Rows from block 12, named by matrix and row number. Each number is 200 + 20 x the weight over its row's rms, rounded and kept within 0 to 999. All counts start at 0.
# conv: 3x3 conv (model.blocks.12.conv.weight, 64x64x3x3), inputs 0-63, a 3x3 kernel for each
conv.16,200,219,204,207,228,207,204,212,194,194,202,196,207,213,206,214,216,209,203,204,202,206,207,203,210,208,203,209,208,209,205,205,206,201,201,203,189,186,199,196,200,218,205,208,225,207,193,210,188,165,199,180,163,200,190,187,190,191,186,192,202,193,199,176,184,179,181,190,184,170,176,170,195,197,193,202,205,199,194,197,191,190,191,208,194,196,216,208,211,224,196,190,197,197,191,199,192,188,195,190,173,183,178,172,191,178,179,211,206,215,206,214,224,215,203,210,205,209,208,214,206,203,209,203,203,207,186,210,186,197,233,190,193,212,186,203,189,199,225,231,225,228,242,220,201,200,183,190,184,178,187,179,174,189,188,182,194,192,185,183,179,173,242,253,227,223,182,208,211,165,201,200,167,193,189,148,193,184,163,204,192,190,187,191,187,182,179,173,169,192,193,189,195,195,191,187,186,181,201,203,201,200,202,200,192,195,194,218,230,217,234,249,235,215,226,220,194,187,195,195,190,200,203,199,209,213,215,186,203,194,200,175,170,213,160,149,148,166,162,167,145,143,154,218,234,217,272,313,239,265,299,221,197,208,206,202,215,208,206,216,208,175,178,174,184,188,180,180,182,172,195,240,207,207,266,215,199,236,197,192,189,196,184,179,185,193,185,187,176,176,180,170,171,176,162,171,177,192,183,211,194,191,217,191,192,217,193,192,189,198,196,191,187,185,181,206,211,197,207,219,207,193,209,203,220,219,200,215,209,197,197,197,200,193,191,194,195,197,200,190,196,200,191,194,190,190,197,192,182,189,191,193,189,197,190,183,197,192,184,199,180,167,180,180,170,185,178,179,189,170,174,166,170,174,165,158,161,154,217,246,236,225,258,240,217,234,218,175,180,169,184,190,180,166,171,162,209,212,211,208,213,212,200,204,203,210,212,212,206,202,204,205,193,197,214,217,214,212,216,213,202,204,204,198,199,174,203,196,156,191,186,166,199,200,197,200,200,199,198,196,198,171,178,169,171,176,167,152,153,144,198,193,194,191,183,195,209,211,215,199,201,198,202,203,200,196,197,193,201,170,209,174,142,207,177,159,221,197,201,203,193,197,199,192,196,196,148,197,177,188,250,169,168,194,153,197,211,192,215,234,209,193,207,193,195,184,194,197,192,206,201,198,215,195,197,195,195,199,196,189,192,189,184,192,196,192,192,180,197,190,177,195,192,191,202,200,194,194,187,184,217,229,223,220,234,229,207,215,213,216,227,214,222,234,220,203,213,204,207,195,200,205,190,202,198,186,200,181,189,212,200,209,234,213,220,240
conv.17,155,156,145,166,166,156,167,177,164,192,189,190,194,193,192,189,191,192,200,202,195,209,210,206,207,211,208,178,178,177,188,191,188,189,194,191,201,201,203,199,199,199,201,201,202,221,229,225,229,243,231,220,229,221,205,203,204,206,204,202,205,203,199,182,178,176,184,181,177,187,187,183,176,172,170,175,172,171,177,175,177,201,200,201,200,198,197,202,198,198,184,194,196,188,200,205,186,198,203,191,199,201,192,200,199,187,192,190,179,172,179,179,177,176,189,185,185,183,183,176,191,193,187,192,192,185,184,178,182,185,177,186,191,197,193,209,210,211,208,194,205,206,192,196,215,220,215,233,239,232,227,231,223,199,200,198,202,204,203,201,204,204,200,189,200,208,210,210,213,222,213,227,236,231,237,252,243,228,235,231,217,219,215,226,228,223,225,229,223,189,191,189,192,196,193,189,192,190,184,185,183,190,192,189,188,189,185,174,182,183,173,188,180,175,180,176,199,197,200,196,194,195,196,194,196,222,215,226,212,212,211,216,215,201,201,208,210,212,217,218,209,214,212,216,210,218,202,182,209,204,185,207,189,189,188,197,200,197,196,205,198,166,164,158,172,171,167,170,171,170,194,185,187,194,183,187,199,197,194,207,206,210,203,202,203,201,200,201,233,232,229,221,221,217,221,218,212,180,199,204,184,207,216,179,205,216,199,201,198,204,206,203,203,206,203,184,191,191,187,193,192,183,188,184,202,203,202,200,203,200,199,202,195,186,203,207,195,216,220,194,215,219,182,185,182,190,192,188,191,191,185,194,205,213,190,205,215,181,200,214,200,207,207,207,216,213,197,204,203,172,178,171,184,192,184,180,187,180,208,203,201,202,197,196,199,199,197,189,200,193,193,206,195,184,196,188,162,150,151,167,157,154,172,164,159,218,212,210,214,208,206,215,214,212,196,198,195,195,199,195,194,199,194,226,212,196,217,199,191,218,201,185,182,187,179,194,199,192,193,200,192,188,195,195,192,202,200,183,193,191,197,199,202,215,219,216,211,214,215,182,183,181,185,187,185,182,185,184,279,303,285,296,327,299,272,295,278,187,188,179,198,200,192,195,199,192,198,189,195,191,175,195,197,194,204,195,200,197,193,202,189,191,195,185,200,202,204,197,198,200,200,200,202,175,175,175,179,180,178,174,176,173,220,218,214,215,213,219,213,214,221,212,215,208,223,227,220,223,228,221,185,187,184,185,190,183,185,189,184,186,195,189,192,203,195,190,201,191,195,187,180,199,194,190,196,189,189,204,203,204,203,202,203,204,204,206
conv.18,209,214,214,209,213,212,202,204,203,205,201,201,196,190,189,192,186,185,195,195,196,196,196,197,195,195,195,209,208,208,211,210,210,217,214,215,208,209,208,206,204,202,201,199,196,213,214,205,217,218,214,220,222,219,216,214,217,217,214,213,224,220,213,240,241,242,237,237,239,228,231,230,201,199,201,201,200,202,202,201,203,214,211,209,213,211,207,214,211,205,194,194,194,195,197,195,195,196,195,216,214,213,215,214,211,218,216,212,208,214,211,209,215,213,199,203,203,210,210,210,212,212,212,219,218,219,205,212,205,206,213,203,200,205,200,205,204,205,210,209,207,192,190,192,226,234,236,232,240,244,230,242,244,217,218,220,219,219,220,221,221,224,229,230,227,217,214,219,207,206,208,242,237,234,243,237,237,252,250,246,219,220,224,221,222,225,224,225,230,201,201,204,203,203,205,207,206,207,186,191,193,188,193,196,190,195,196,238,246,237,240,245,237,234,236,230,210,210,211,208,207,206,208,205,203,222,223,227,226,223,220,234,228,216,213,215,215,219,221,223,221,225,226,213,222,214,222,228,212,203,205,191,201,200,202,202,200,202,209,205,206,197,194,196,202,201,203,208,208,209,209,222,215,208,220,211,196,204,201,230,224,226,233,225,224,240,232,226,207,207,204,206,207,204,210,210,207,189,196,193,192,198,193,189,193,188,215,215,220,220,218,224,224,224,227,195,199,196,197,201,197,196,201,197,182,181,174,179,179,174,183,185,180,196,196,197,201,201,201,205,204,203,187,194,194,191,198,198,191,198,196,190,194,195,192,194,194,193,195,195,232,228,229,232,228,230,245,243,240,183,191,180,195,203,191,198,203,195,183,192,187,187,195,187,189,192,186,261,259,255,256,251,249,259,253,248,183,184,189,181,181,188,184,183,189,193,192,190,191,190,185,194,192,186,189,191,188,189,190,187,191,191,189,205,207,191,202,205,189,199,205,193,200,204,203,203,206,205,202,204,203,198,195,197,196,191,192,198,194,192,221,219,219,227,228,226,231,227,226,199,199,201,201,202,204,204,205,207,226,225,216,229,229,222,233,234,227,203,203,202,205,204,204,207,206,205,206,223,212,216,226,200,200,209,198,279,291,271,286,289,266,266,269,253,208,207,210,203,201,202,202,199,199,192,194,196,194,196,198,196,199,199,216,213,214,209,205,210,201,202,209,188,197,197,201,206,208,197,204,205,202,208,203,201,207,202,201,203,200,212,218,214,213,218,214,211,215,213,204,204,199,204,205,200,203,204,200,219,220,220,219,221,219,214,215,212
conv.19,190,179,190,173,156,164,175,166,166,183,181,190,179,178,187,183,183,193,206,207,206,200,200,197,190,188,183,189,186,188,190,186,188,193,190,191,193,194,188,196,197,190,184,187,178,200,202,195,206,212,205,201,207,203,189,193,185,192,197,192,184,191,186,205,207,209,203,205,206,203,204,204,194,196,196,194,196,195,191,192,190,196,200,193,198,202,195,187,192,185,180,183,181,185,187,186,195,198,198,202,203,197,210,213,210,209,213,212,181,184,185,177,178,179,186,186,185,174,173,174,173,173,173,178,175,175,175,171,181,166,155,166,174,168,168,212,220,222,181,181,195,164,154,166,219,230,215,225,237,224,202,214,203,200,203,199,201,203,199,194,196,192,191,188,183,200,207,194,183,194,182,207,214,204,213,223,214,205,212,208,207,212,205,206,208,204,197,200,194,193,194,190,196,197,194,197,198,194,165,169,164,174,178,172,177,181,176,179,175,183,164,159,168,181,171,181,199,201,192,203,206,198,193,196,187,188,185,186,193,193,185,185,187,169,217,223,212,220,227,221,215,222,217,175,181,187,149,146,164,148,142,152,184,180,182,183,179,180,185,183,182,197,199,199,196,198,197,192,194,193,162,156,161,141,123,126,153,141,136,181,181,171,187,191,181,181,186,180,183,189,189,187,193,193,189,192,193,179,192,192,187,200,201,194,208,211,205,208,201,208,209,204,203,204,199,186,188,186,194,196,195,201,203,202,195,195,207,194,194,205,202,201,209,206,207,201,209,212,205,204,208,202,161,168,163,172,176,173,173,179,174,192,198,207,192,202,211,188,204,216,216,222,217,219,227,224,217,222,223,196,200,198,200,204,201,200,203,200,180,174,181,179,172,180,188,182,188,192,179,204,164,152,174,183,169,195,166,170,167,173,175,173,179,182,180,201,201,202,201,203,204,198,203,204,182,176,186,181,173,181,192,184,191,196,190,194,197,188,194,205,195,195,195,195,194,191,191,187,187,186,181,203,204,205,209,209,212,223,223,227,203,207,200,202,210,202,176,183,181,189,191,187,190,192,188,189,189,186,190,195,186,200,209,198,194,202,196,194,194,196,192,192,192,189,187,186,183,187,188,174,171,181,178,182,181,187,179,194,164,158,168,179,169,182,182,183,176,188,190,182,176,178,170,182,184,180,187,189,185,191,192,188,195,196,193,185,188,187,170,172,171,217,220,216,215,218,213,205,208,200,171,165,171,168,157,167,188,179,181,139,137,140,136,130,134,150,143,145,178,185,183,180,188,186,189,195,194,188,192,187,189,191,185,177,181,174
conv.20,184,192,195,185,196,198,180,191,192,203,202,198,200,199,195,198,197,192,198,198,200,199,200,201,197,197,199,213,214,213,212,214,213,211,212,212,193,187,186,190,184,184,192,186,186,209,210,206,209,208,204,210,210,206,203,207,196,222,223,211,232,232,217,185,185,184,189,191,189,190,191,189,166,170,168,174,177,176,180,184,182,203,197,195,208,201,200,211,205,204,207,208,208,206,207,208,202,203,204,197,199,195,199,199,195,200,201,196,188,191,188,192,194,193,192,194,192,229,230,231,232,233,231,231,231,230,199,210,207,198,212,209,197,209,207,180,176,175,186,182,182,186,188,187,204,209,209,199,202,202,185,191,188,227,232,229,227,231,229,219,224,220,233,234,236,223,219,222,201,189,196,204,205,199,203,202,198,203,203,199,226,229,226,222,228,226,212,217,214,220,224,220,219,223,219,210,215,210,222,228,226,220,226,223,211,217,215,187,190,187,191,196,193,189,194,191,199,195,192,202,196,192,204,198,195,225,227,214,230,228,217,224,216,214,186,192,190,191,198,195,188,196,193,221,228,225,227,240,235,222,235,231,207,212,212,208,214,212,209,213,211,170,173,171,173,176,175,174,176,175,174,187,185,181,201,196,183,202,198,214,211,206,225,221,214,230,224,217,200,200,196,202,202,199,202,203,201,217,218,218,213,214,215,205,207,209,232,237,233,229,233,230,220,226,221,289,299,293,269,280,276,245,255,253,192,194,192,193,195,193,190,193,192,210,213,215,206,210,212,204,207,209,302,312,311,279,288,290,251,258,259,206,206,208,206,205,207,207,205,206,209,212,204,211,215,209,213,218,212,208,211,209,203,207,206,198,202,201,189,194,192,189,194,192,186,191,190,197,198,197,194,195,194,190,191,190,183,184,181,187,190,187,188,191,188,190,192,189,196,196,192,199,195,190,198,199,199,199,202,200,198,201,200,209,212,206,213,216,207,213,216,207,202,204,205,199,201,202,195,195,197,199,207,198,201,209,199,191,200,189,212,211,211,211,208,207,212,209,207,217,220,217,217,220,217,209,213,209,183,184,179,183,184,180,185,185,181,192,193,195,195,197,198,198,199,200,209,215,209,205,216,209,201,212,203,199,202,203,200,203,203,195,199,200,198,194,193,193,188,188,194,189,189,212,217,213,213,217,213,205,211,205,201,201,205,208,207,210,213,212,213,195,198,198,195,198,199,186,189,191,192,194,192,192,196,195,190,194,193,211,215,214,210,215,213,204,209,207,215,214,209,215,213,209,213,210,208,198,192,191,197,192,193,199,196,199
conv.21,204,202,203,210,205,210,209,207,212,198,195,194,198,196,193,196,196,194,200,203,203,205,207,207,205,205,206,199,200,200,201,203,205,203,204,205,200,199,199,200,199,199,201,201,201,206,213,207,215,226,213,210,218,207,203,200,198,201,199,196,197,197,194,206,206,209,207,207,209,210,212,214,195,198,200,196,199,203,195,198,202,202,200,199,203,200,199,203,200,198,196,200,199,198,202,201,196,200,200,189,191,191,190,193,191,189,190,188,199,197,201,199,197,200,202,202,206,197,198,198,199,202,204,200,203,204,210,203,205,211,201,209,209,205,212,211,214,219,216,209,217,217,208,215,212,216,215,220,224,222,216,219,218,214,216,216,214,215,216,213,214,216,212,204,215,212,210,214,218,223,213,292,311,297,319,342,321,299,326,305,220,222,222,221,224,225,221,223,225,208,209,208,208,209,208,205,207,207,201,203,200,204,205,201,201,203,199,204,201,205,201,202,203,205,207,209,197,195,194,197,195,193,196,194,194,195,186,203,192,193,203,207,206,195,188,193,191,196,202,200,194,199,196,230,222,233,223,205,229,217,200,226,198,195,196,201,198,200,201,201,201,189,191,192,192,195,197,191,193,196,216,207,210,216,206,213,215,208,217,202,203,201,201,200,200,196,197,197,189,188,190,185,184,185,189,186,185,189,195,194,193,198,196,190,198,197,218,219,218,217,219,219,217,219,219,195,196,195,195,198,196,192,194,192,182,178,183,178,176,182,181,181,181,194,201,203,198,205,207,197,205,206,199,200,198,202,202,199,201,201,198,194,193,194,193,195,193,189,194,194,239,245,239,245,254,242,234,240,232,190,194,190,197,203,198,194,200,196,197,185,186,189,177,179,187,178,181,200,197,198,201,200,199,202,205,204,190,191,189,192,195,190,192,198,193,203,197,194,200,193,189,198,197,194,191,187,188,186,184,185,188,186,186,193,189,188,186,181,187,185,186,185,205,212,205,217,224,219,218,225,219,201,204,201,201,206,202,192,199,196,208,206,211,222,220,219,221,218,218,203,205,205,203,205,205,201,203,204,244,261,243,267,292,261,257,279,252,200,203,201,207,209,208,206,207,206,212,205,205,213,202,208,210,205,211,210,203,207,207,201,205,211,207,211,194,194,195,193,192,193,195,195,196,197,198,197,197,198,196,195,196,195,225,226,227,226,226,232,222,221,230,203,210,206,216,222,219,218,222,219,200,196,198,197,197,197,199,199,199,213,212,215,213,215,216,215,218,218,203,202,197,205,206,201,205,204,199,207,205,204,208,205,204,209,207,206
conv.22,186,183,183,180,180,178,165,171,169,193,196,191,208,212,207,210,212,212,202,200,201,202,201,201,202,200,200,193,197,197,196,199,200,188,190,191,229,228,224,242,239,233,241,241,229,171,175,168,167,171,163,154,156,149,216,217,212,223,223,219,221,224,220,169,168,167,178,178,172,178,177,172,186,187,186,188,190,185,186,186,182,209,212,209,216,217,213,213,216,210,199,199,198,196,197,197,195,195,196,224,225,226,224,222,224,224,223,223,206,204,203,210,208,206,203,204,204,185,189,188,192,197,195,186,188,185,190,194,191,192,197,192,182,194,188,185,185,187,195,196,197,198,200,197,243,251,248,257,262,261,257,265,263,211,210,209,215,215,213,216,217,215,194,199,190,193,200,192,189,191,183,193,197,192,193,198,192,185,189,183,218,220,222,223,222,222,228,228,227,204,203,204,204,203,203,206,204,204,181,180,177,180,179,176,183,182,181,208,208,210,208,213,215,203,210,213,223,223,219,233,231,224,231,231,223,178,184,169,179,188,176,170,178,174,241,248,247,248,254,255,255,262,262,191,190,187,193,191,185,189,191,179,192,193,193,196,198,197,190,192,192,183,185,185,183,187,183,183,186,183,192,198,196,195,202,199,188,200,197,203,211,210,208,214,215,204,212,213,194,195,193,196,199,196,191,195,192,184,187,185,184,189,190,177,183,183,215,215,215,218,219,218,223,222,221,169,169,167,166,167,165,169,169,166,174,182,178,172,186,181,171,187,183,206,202,202,206,204,203,201,200,199,180,181,176,180,181,177,187,187,185,193,197,197,191,198,199,187,191,193,195,201,196,197,204,198,190,197,189,167,166,163,164,157,154,156,148,147,182,186,178,183,191,183,176,185,182,177,182,180,199,206,201,203,211,207,181,180,174,177,177,171,170,170,168,185,190,188,190,193,190,185,188,186,183,188,185,182,191,188,178,189,187,182,187,178,192,194,182,180,184,170,203,201,203,196,193,194,191,189,192,181,183,176,186,189,186,188,193,191,197,199,197,196,199,197,197,196,194,201,201,201,202,201,201,204,203,203,200,204,201,197,200,198,188,191,188,206,205,207,207,206,207,204,202,203,195,199,196,199,204,196,189,199,188,212,215,216,218,227,229,220,233,235,236,236,231,249,248,240,249,249,240,196,194,194,194,192,193,195,193,194,188,190,192,191,194,192,198,201,197,227,226,228,230,226,226,230,228,226,196,198,195,195,201,200,190,200,200,200,201,199,193,196,196,189,196,198,190,189,190,194,192,193,191,187,188,219,220,216,229,227,223,225,227,220
conv.23,175,177,173,197,194,193,201,206,204,190,185,188,185,183,186,181,182,188,193,198,195,212,215,212,212,213,211,166,161,166,174,170,174,182,181,179,200,194,198,198,192,194,202,197,199,209,218,210,207,224,210,200,211,202,211,202,198,200,192,187,193,188,183,177,182,183,181,184,185,181,183,186,181,188,190,186,189,190,187,187,190,198,192,193,195,189,188,195,190,189,205,212,209,206,215,211,209,214,212,176,178,183,171,175,178,167,170,174,198,201,205,198,201,203,203,202,207,178,179,180,184,185,185,192,190,188,190,184,184,196,184,192,205,205,205,179,185,184,211,204,208,217,201,216,234,241,235,243,252,246,224,231,227,190,198,200,195,202,202,192,196,195,223,211,220,213,219,214,194,206,192,218,234,231,220,242,232,217,230,224,214,224,220,225,232,228,212,217,213,184,191,192,183,190,190,177,181,180,200,205,205,199,205,203,197,201,198,203,201,204,193,193,196,195,193,201,201,193,193,196,187,187,196,188,188,216,200,210,202,204,201,196,203,184,199,206,206,206,215,215,200,209,209,215,209,214,217,193,216,220,199,222,177,169,172,186,177,179,191,190,187,174,177,178,180,183,183,180,182,185,208,203,203,214,198,203,216,208,213,207,207,202,197,197,194,184,185,185,194,196,196,182,183,183,192,189,185,185,216,230,192,227,238,205,234,244,192,200,201,196,204,202,191,196,192,185,191,192,184,188,189,178,183,181,217,211,214,208,204,206,211,207,205,183,195,199,189,205,210,189,207,210,200,200,201,202,200,201,202,202,202,201,205,205,192,203,203,186,202,207,190,201,203,186,198,197,178,184,184,164,170,164,171,178,172,169,173,167,232,220,219,221,207,211,220,216,219,188,193,192,184,190,190,172,179,186,185,191,192,182,188,186,185,189,183,218,204,202,200,189,187,195,191,190,227,220,221,215,210,212,216,214,216,228,201,188,214,189,181,215,199,185,186,188,183,200,203,196,202,206,199,190,199,202,183,193,196,170,179,180,190,188,191,201,202,200,197,195,199,173,182,183,176,182,182,171,173,172,280,314,288,289,331,296,272,304,281,169,171,168,181,182,179,184,184,179,203,201,198,203,187,201,208,203,212,197,195,197,188,184,191,185,183,193,197,191,197,194,188,193,199,194,198,174,183,186,172,177,178,165,168,168,202,204,203,215,216,220,213,214,221,218,224,218,240,245,239,237,241,234,221,215,217,211,206,207,211,208,211,216,216,215,210,211,212,206,208,208,191,193,187,190,197,190,195,197,193,198,193,197,199,194,195,203,201,201
conv.24,209,216,213,210,215,213,215,217,216,155,157,155,174,177,175,184,187,186,193,194,197,193,191,194,202,199,201,177,175,174,174,172,172,173,171,171,214,208,212,210,205,210,209,205,208,154,153,154,148,146,151,145,145,153,224,219,222,217,212,214,216,211,211,195,197,196,198,200,199,199,200,199,212,214,213,213,213,212,213,213,212,216,212,217,210,207,212,209,207,210,196,192,197,194,191,195,190,187,191,193,185,184,188,184,186,187,186,189,201,201,199,200,201,198,196,196,196,176,171,174,176,170,173,176,170,172,193,197,195,196,200,197,199,201,198,184,187,187,194,198,196,206,209,207,209,209,208,200,199,201,207,207,209,185,186,187,186,185,186,187,184,184,212,214,218,211,210,211,207,206,210,159,154,159,153,150,156,150,150,157,178,179,180,177,177,177,181,178,178,193,192,194,192,190,192,193,189,190,209,206,209,202,198,201,199,196,199,182,182,178,185,185,183,176,176,175,223,216,218,217,211,213,215,210,211,206,208,214,204,204,210,204,205,209,187,185,182,184,184,182,188,190,188,195,201,196,204,210,204,207,209,203,180,185,185,182,187,189,185,191,191,208,210,210,209,210,209,210,209,208,193,203,195,195,203,196,191,196,191,229,226,229,221,218,220,219,216,216,165,161,160,170,166,167,167,163,165,194,198,211,194,200,211,192,197,207,186,186,187,186,184,184,186,181,182,167,157,160,156,151,154,147,145,152,179,177,172,179,177,174,170,169,167,188,186,188,185,184,185,186,187,189,183,174,180,171,164,170,167,164,173,182,184,186,184,187,190,184,186,191,180,179,177,176,175,172,171,171,166,156,151,152,154,150,151,158,153,154,178,181,177,180,183,179,173,174,171,162,162,155,171,171,166,170,170,167,218,216,217,215,214,214,213,211,212,197,189,186,193,184,182,187,180,177,182,182,179,181,180,178,172,171,170,199,188,176,197,190,179,190,185,178,209,206,208,207,204,206,209,206,209,190,191,191,190,190,188,185,183,180,199,200,201,193,194,196,198,200,202,196,195,197,194,193,194,196,194,194,172,166,171,166,162,169,168,166,175,183,182,186,182,181,185,188,187,190,188,194,197,191,199,200,191,196,197,172,174,168,175,178,173,168,169,168,219,212,216,215,210,214,214,209,213,206,204,206,203,200,202,202,200,200,177,179,181,183,182,182,198,196,193,203,201,204,202,199,201,212,207,209,188,190,186,189,190,188,180,180,179,209,209,208,207,208,206,199,199,199,198,187,195,198,188,197,197,186,195,198,195,201,197,195,199,198,195,198
conv.25,185,190,195,184,185,187,189,193,191,171,171,178,151,153,159,138,137,145,213,214,217,205,207,209,204,206,208,158,159,157,168,170,166,166,167,164,193,200,190,201,208,199,193,201,191,200,200,198,202,202,201,195,196,197,180,189,190,192,202,202,203,211,209,207,211,215,204,208,211,208,212,213,198,201,202,202,205,205,210,213,211,186,195,187,199,209,200,199,208,200,184,183,189,177,177,185,183,182,190,232,228,225,235,230,233,237,236,239,174,173,186,167,165,179,191,187,197,143,141,138,155,152,146,150,149,142,163,171,169,167,171,167,164,169,161,203,213,218,184,194,203,187,190,203,203,208,204,194,203,199,185,195,194,195,196,196,189,192,192,189,192,193,181,194,187,203,218,205,193,207,198,175,176,175,178,178,179,176,177,181,186,188,187,179,183,182,181,186,184,186,186,188,185,184,187,192,191,195,181,181,185,184,184,188,199,197,201,182,180,191,177,175,184,192,186,196,193,202,193,208,216,207,204,212,203,199,203,186,207,210,190,193,194,176,270,267,262,259,256,257,265,265,266,157,172,172,164,173,173,179,185,181,170,175,175,175,180,179,168,175,174,207,212,210,210,213,211,210,213,210,172,179,186,177,179,186,197,199,203,174,182,175,194,202,194,206,211,205,205,206,203,209,211,209,200,200,200,190,201,205,185,200,206,188,203,212,193,194,195,190,191,192,192,193,195,195,193,196,197,194,198,208,205,210,207,207,205,206,203,202,202,198,195,209,209,206,212,212,210,214,214,213,170,173,176,175,179,181,185,187,190,194,213,223,187,208,219,177,195,208,187,188,191,188,190,195,196,198,204,194,192,196,193,190,194,199,196,201,208,210,209,208,208,206,206,205,202,235,235,247,208,205,216,191,187,198,166,165,174,166,162,174,189,185,193,205,209,208,209,213,212,208,210,208,191,190,191,187,185,185,187,185,183,216,208,197,222,211,193,219,204,186,193,192,197,187,184,189,190,187,191,203,196,205,193,186,196,210,203,212,203,209,202,200,205,199,183,187,183,195,195,196,194,194,196,201,201,203,179,180,178,184,185,184,181,181,183,185,188,191,189,192,194,191,194,195,159,180,174,160,176,173,152,168,159,224,227,237,213,213,219,216,215,222,196,201,189,204,209,198,192,199,189,192,191,194,194,191,195,208,205,209,173,179,178,169,178,176,170,178,177,220,222,223,211,213,214,213,215,215,189,183,188,185,180,183,194,187,188,167,166,174,167,161,171,181,177,183,201,198,210,202,196,207,207,200,208,183,190,183,190,199,191,185,194,186
conv.26,182,187,192,182,193,195,178,186,187,195,193,186,192,188,181,192,188,182,193,193,195,194,196,197,192,192,193,211,210,211,210,208,210,209,208,209,185,181,181,184,178,178,186,179,180,196,206,198,197,205,198,198,205,198,203,206,188,223,223,205,227,227,211,189,189,187,193,192,191,189,190,187,173,176,175,182,185,183,184,187,186,197,190,189,199,192,191,201,194,193,210,213,212,213,214,213,208,210,209,199,205,201,201,206,203,203,209,204,196,198,197,201,203,200,199,202,198,227,225,227,226,225,228,225,224,228,198,200,198,199,206,204,196,202,201,190,189,188,192,191,192,193,194,193,216,232,229,222,235,232,200,216,208,223,229,223,229,233,228,219,225,218,227,234,237,224,227,227,186,181,181,203,213,207,203,211,205,201,207,200,213,222,216,222,230,224,208,219,211,224,230,224,227,233,227,217,224,217,219,225,221,221,227,222,212,219,213,193,198,196,201,205,203,201,205,201,190,187,184,193,188,183,195,189,185,215,212,206,217,215,204,207,202,195,182,194,187,196,208,202,190,201,193,212,215,217,214,223,221,214,222,219,207,207,207,206,207,206,206,206,206,175,175,173,178,179,177,176,177,175,176,182,181,184,196,194,186,196,195,197,197,190,204,203,195,205,202,197,195,196,193,197,199,198,200,202,201,212,215,216,211,216,215,206,211,212,221,225,221,223,228,224,216,222,216,299,309,303,282,298,294,255,269,266,205,208,203,209,210,205,209,211,205,209,210,211,207,209,209,204,205,206,283,295,291,272,281,279,246,255,252,203,203,203,203,203,203,202,203,204,213,225,213,218,227,218,217,227,216,219,225,219,212,218,215,200,208,205,196,201,202,200,207,204,200,205,202,193,191,189,188,185,182,186,180,176,190,193,189,197,201,196,197,200,195,191,191,186,194,191,186,195,189,183,207,210,209,211,214,213,212,215,212,202,198,187,207,201,188,207,203,190,209,216,217,207,211,213,195,199,200,205,216,199,216,225,208,206,216,197,210,209,208,210,207,204,205,202,200,217,221,217,219,224,220,211,216,211,178,188,184,182,190,185,180,187,183,192,191,195,194,194,196,197,198,199,200,206,203,205,215,209,195,205,200,197,199,202,198,204,205,198,203,201,190,190,190,189,184,185,189,184,184,220,225,219,223,230,225,214,221,214,194,193,199,199,198,202,203,203,206,172,180,179,181,189,188,167,174,170,198,203,203,203,208,206,204,206,205,214,222,217,217,225,221,210,216,213,206,209,205,207,209,205,205,208,204,190,187,187,190,186,188,193,189,192
conv.27,199,181,165,212,198,173,209,198,179,226,221,212,227,226,223,211,214,223,185,187,191,186,186,190,190,187,189,215,209,214,214,207,213,209,203,209,197,190,190,188,181,178,187,180,177,214,232,236,175,197,227,184,203,225,202,202,194,210,214,205,215,217,206,212,215,205,229,234,223,229,234,227,173,177,175,188,189,186,194,196,194,216,208,203,207,199,192,199,191,186,205,207,208,210,212,211,208,214,215,200,201,221,187,181,203,191,187,199,182,189,183,197,204,200,202,209,204,230,228,238,225,220,235,217,215,232,223,189,204,233,192,188,217,197,188,190,199,188,183,188,195,227,211,203,187,183,188,184,181,188,194,193,196,206,214,216,208,215,219,212,218,221,243,231,191,237,256,234,190,208,221,198,215,231,169,183,216,179,196,217,208,214,218,205,213,218,200,205,212,207,213,216,207,213,216,207,212,214,222,230,236,221,231,237,218,229,237,195,190,180,219,209,194,235,228,212,207,199,195,197,189,185,188,181,179,249,232,240,248,241,218,234,245,218,174,171,181,179,180,183,179,181,188,244,222,227,246,189,200,260,213,199,228,213,220,228,210,215,222,207,212,176,178,182,182,182,182,184,182,184,207,181,187,217,188,187,212,199,192,236,231,224,232,225,217,229,218,207,224,216,225,215,204,219,218,206,215,207,232,221,208,230,213,208,222,205,204,211,214,206,213,217,210,216,218,234,238,249,230,233,240,224,227,236,183,163,162,197,174,174,200,191,185,189,189,198,186,184,186,196,192,189,256,259,269,250,254,259,247,251,258,212,221,195,200,219,199,198,215,204,190,209,220,172,190,210,182,197,208,226,223,237,219,218,225,212,214,222,189,180,159,206,197,169,212,205,182,213,209,191,245,242,224,248,246,237,194,204,202,198,212,213,196,209,212,199,197,189,190,192,185,181,185,183,177,173,171,191,185,182,199,197,193,215,211,199,208,198,194,193,193,190,197,201,210,194,200,207,188,193,201,184,195,204,185,198,208,175,186,198,216,209,200,213,209,209,216,212,212,205,211,214,206,212,216,207,211,213,187,207,221,148,166,204,160,174,202,208,206,210,207,204,208,204,201,205,225,194,199,253,191,170,229,198,184,203,190,176,230,209,188,241,225,206,194,191,196,187,181,183,190,183,183,203,210,214,202,210,214,201,208,212,217,217,222,210,206,215,208,199,208,168,171,181,172,174,180,175,170,174,178,174,164,199,194,181,207,206,194,206,209,214,216,214,220,222,223,225,206,205,209,206,206,215,202,206,218,214,212,203,204,201,187,202,198,186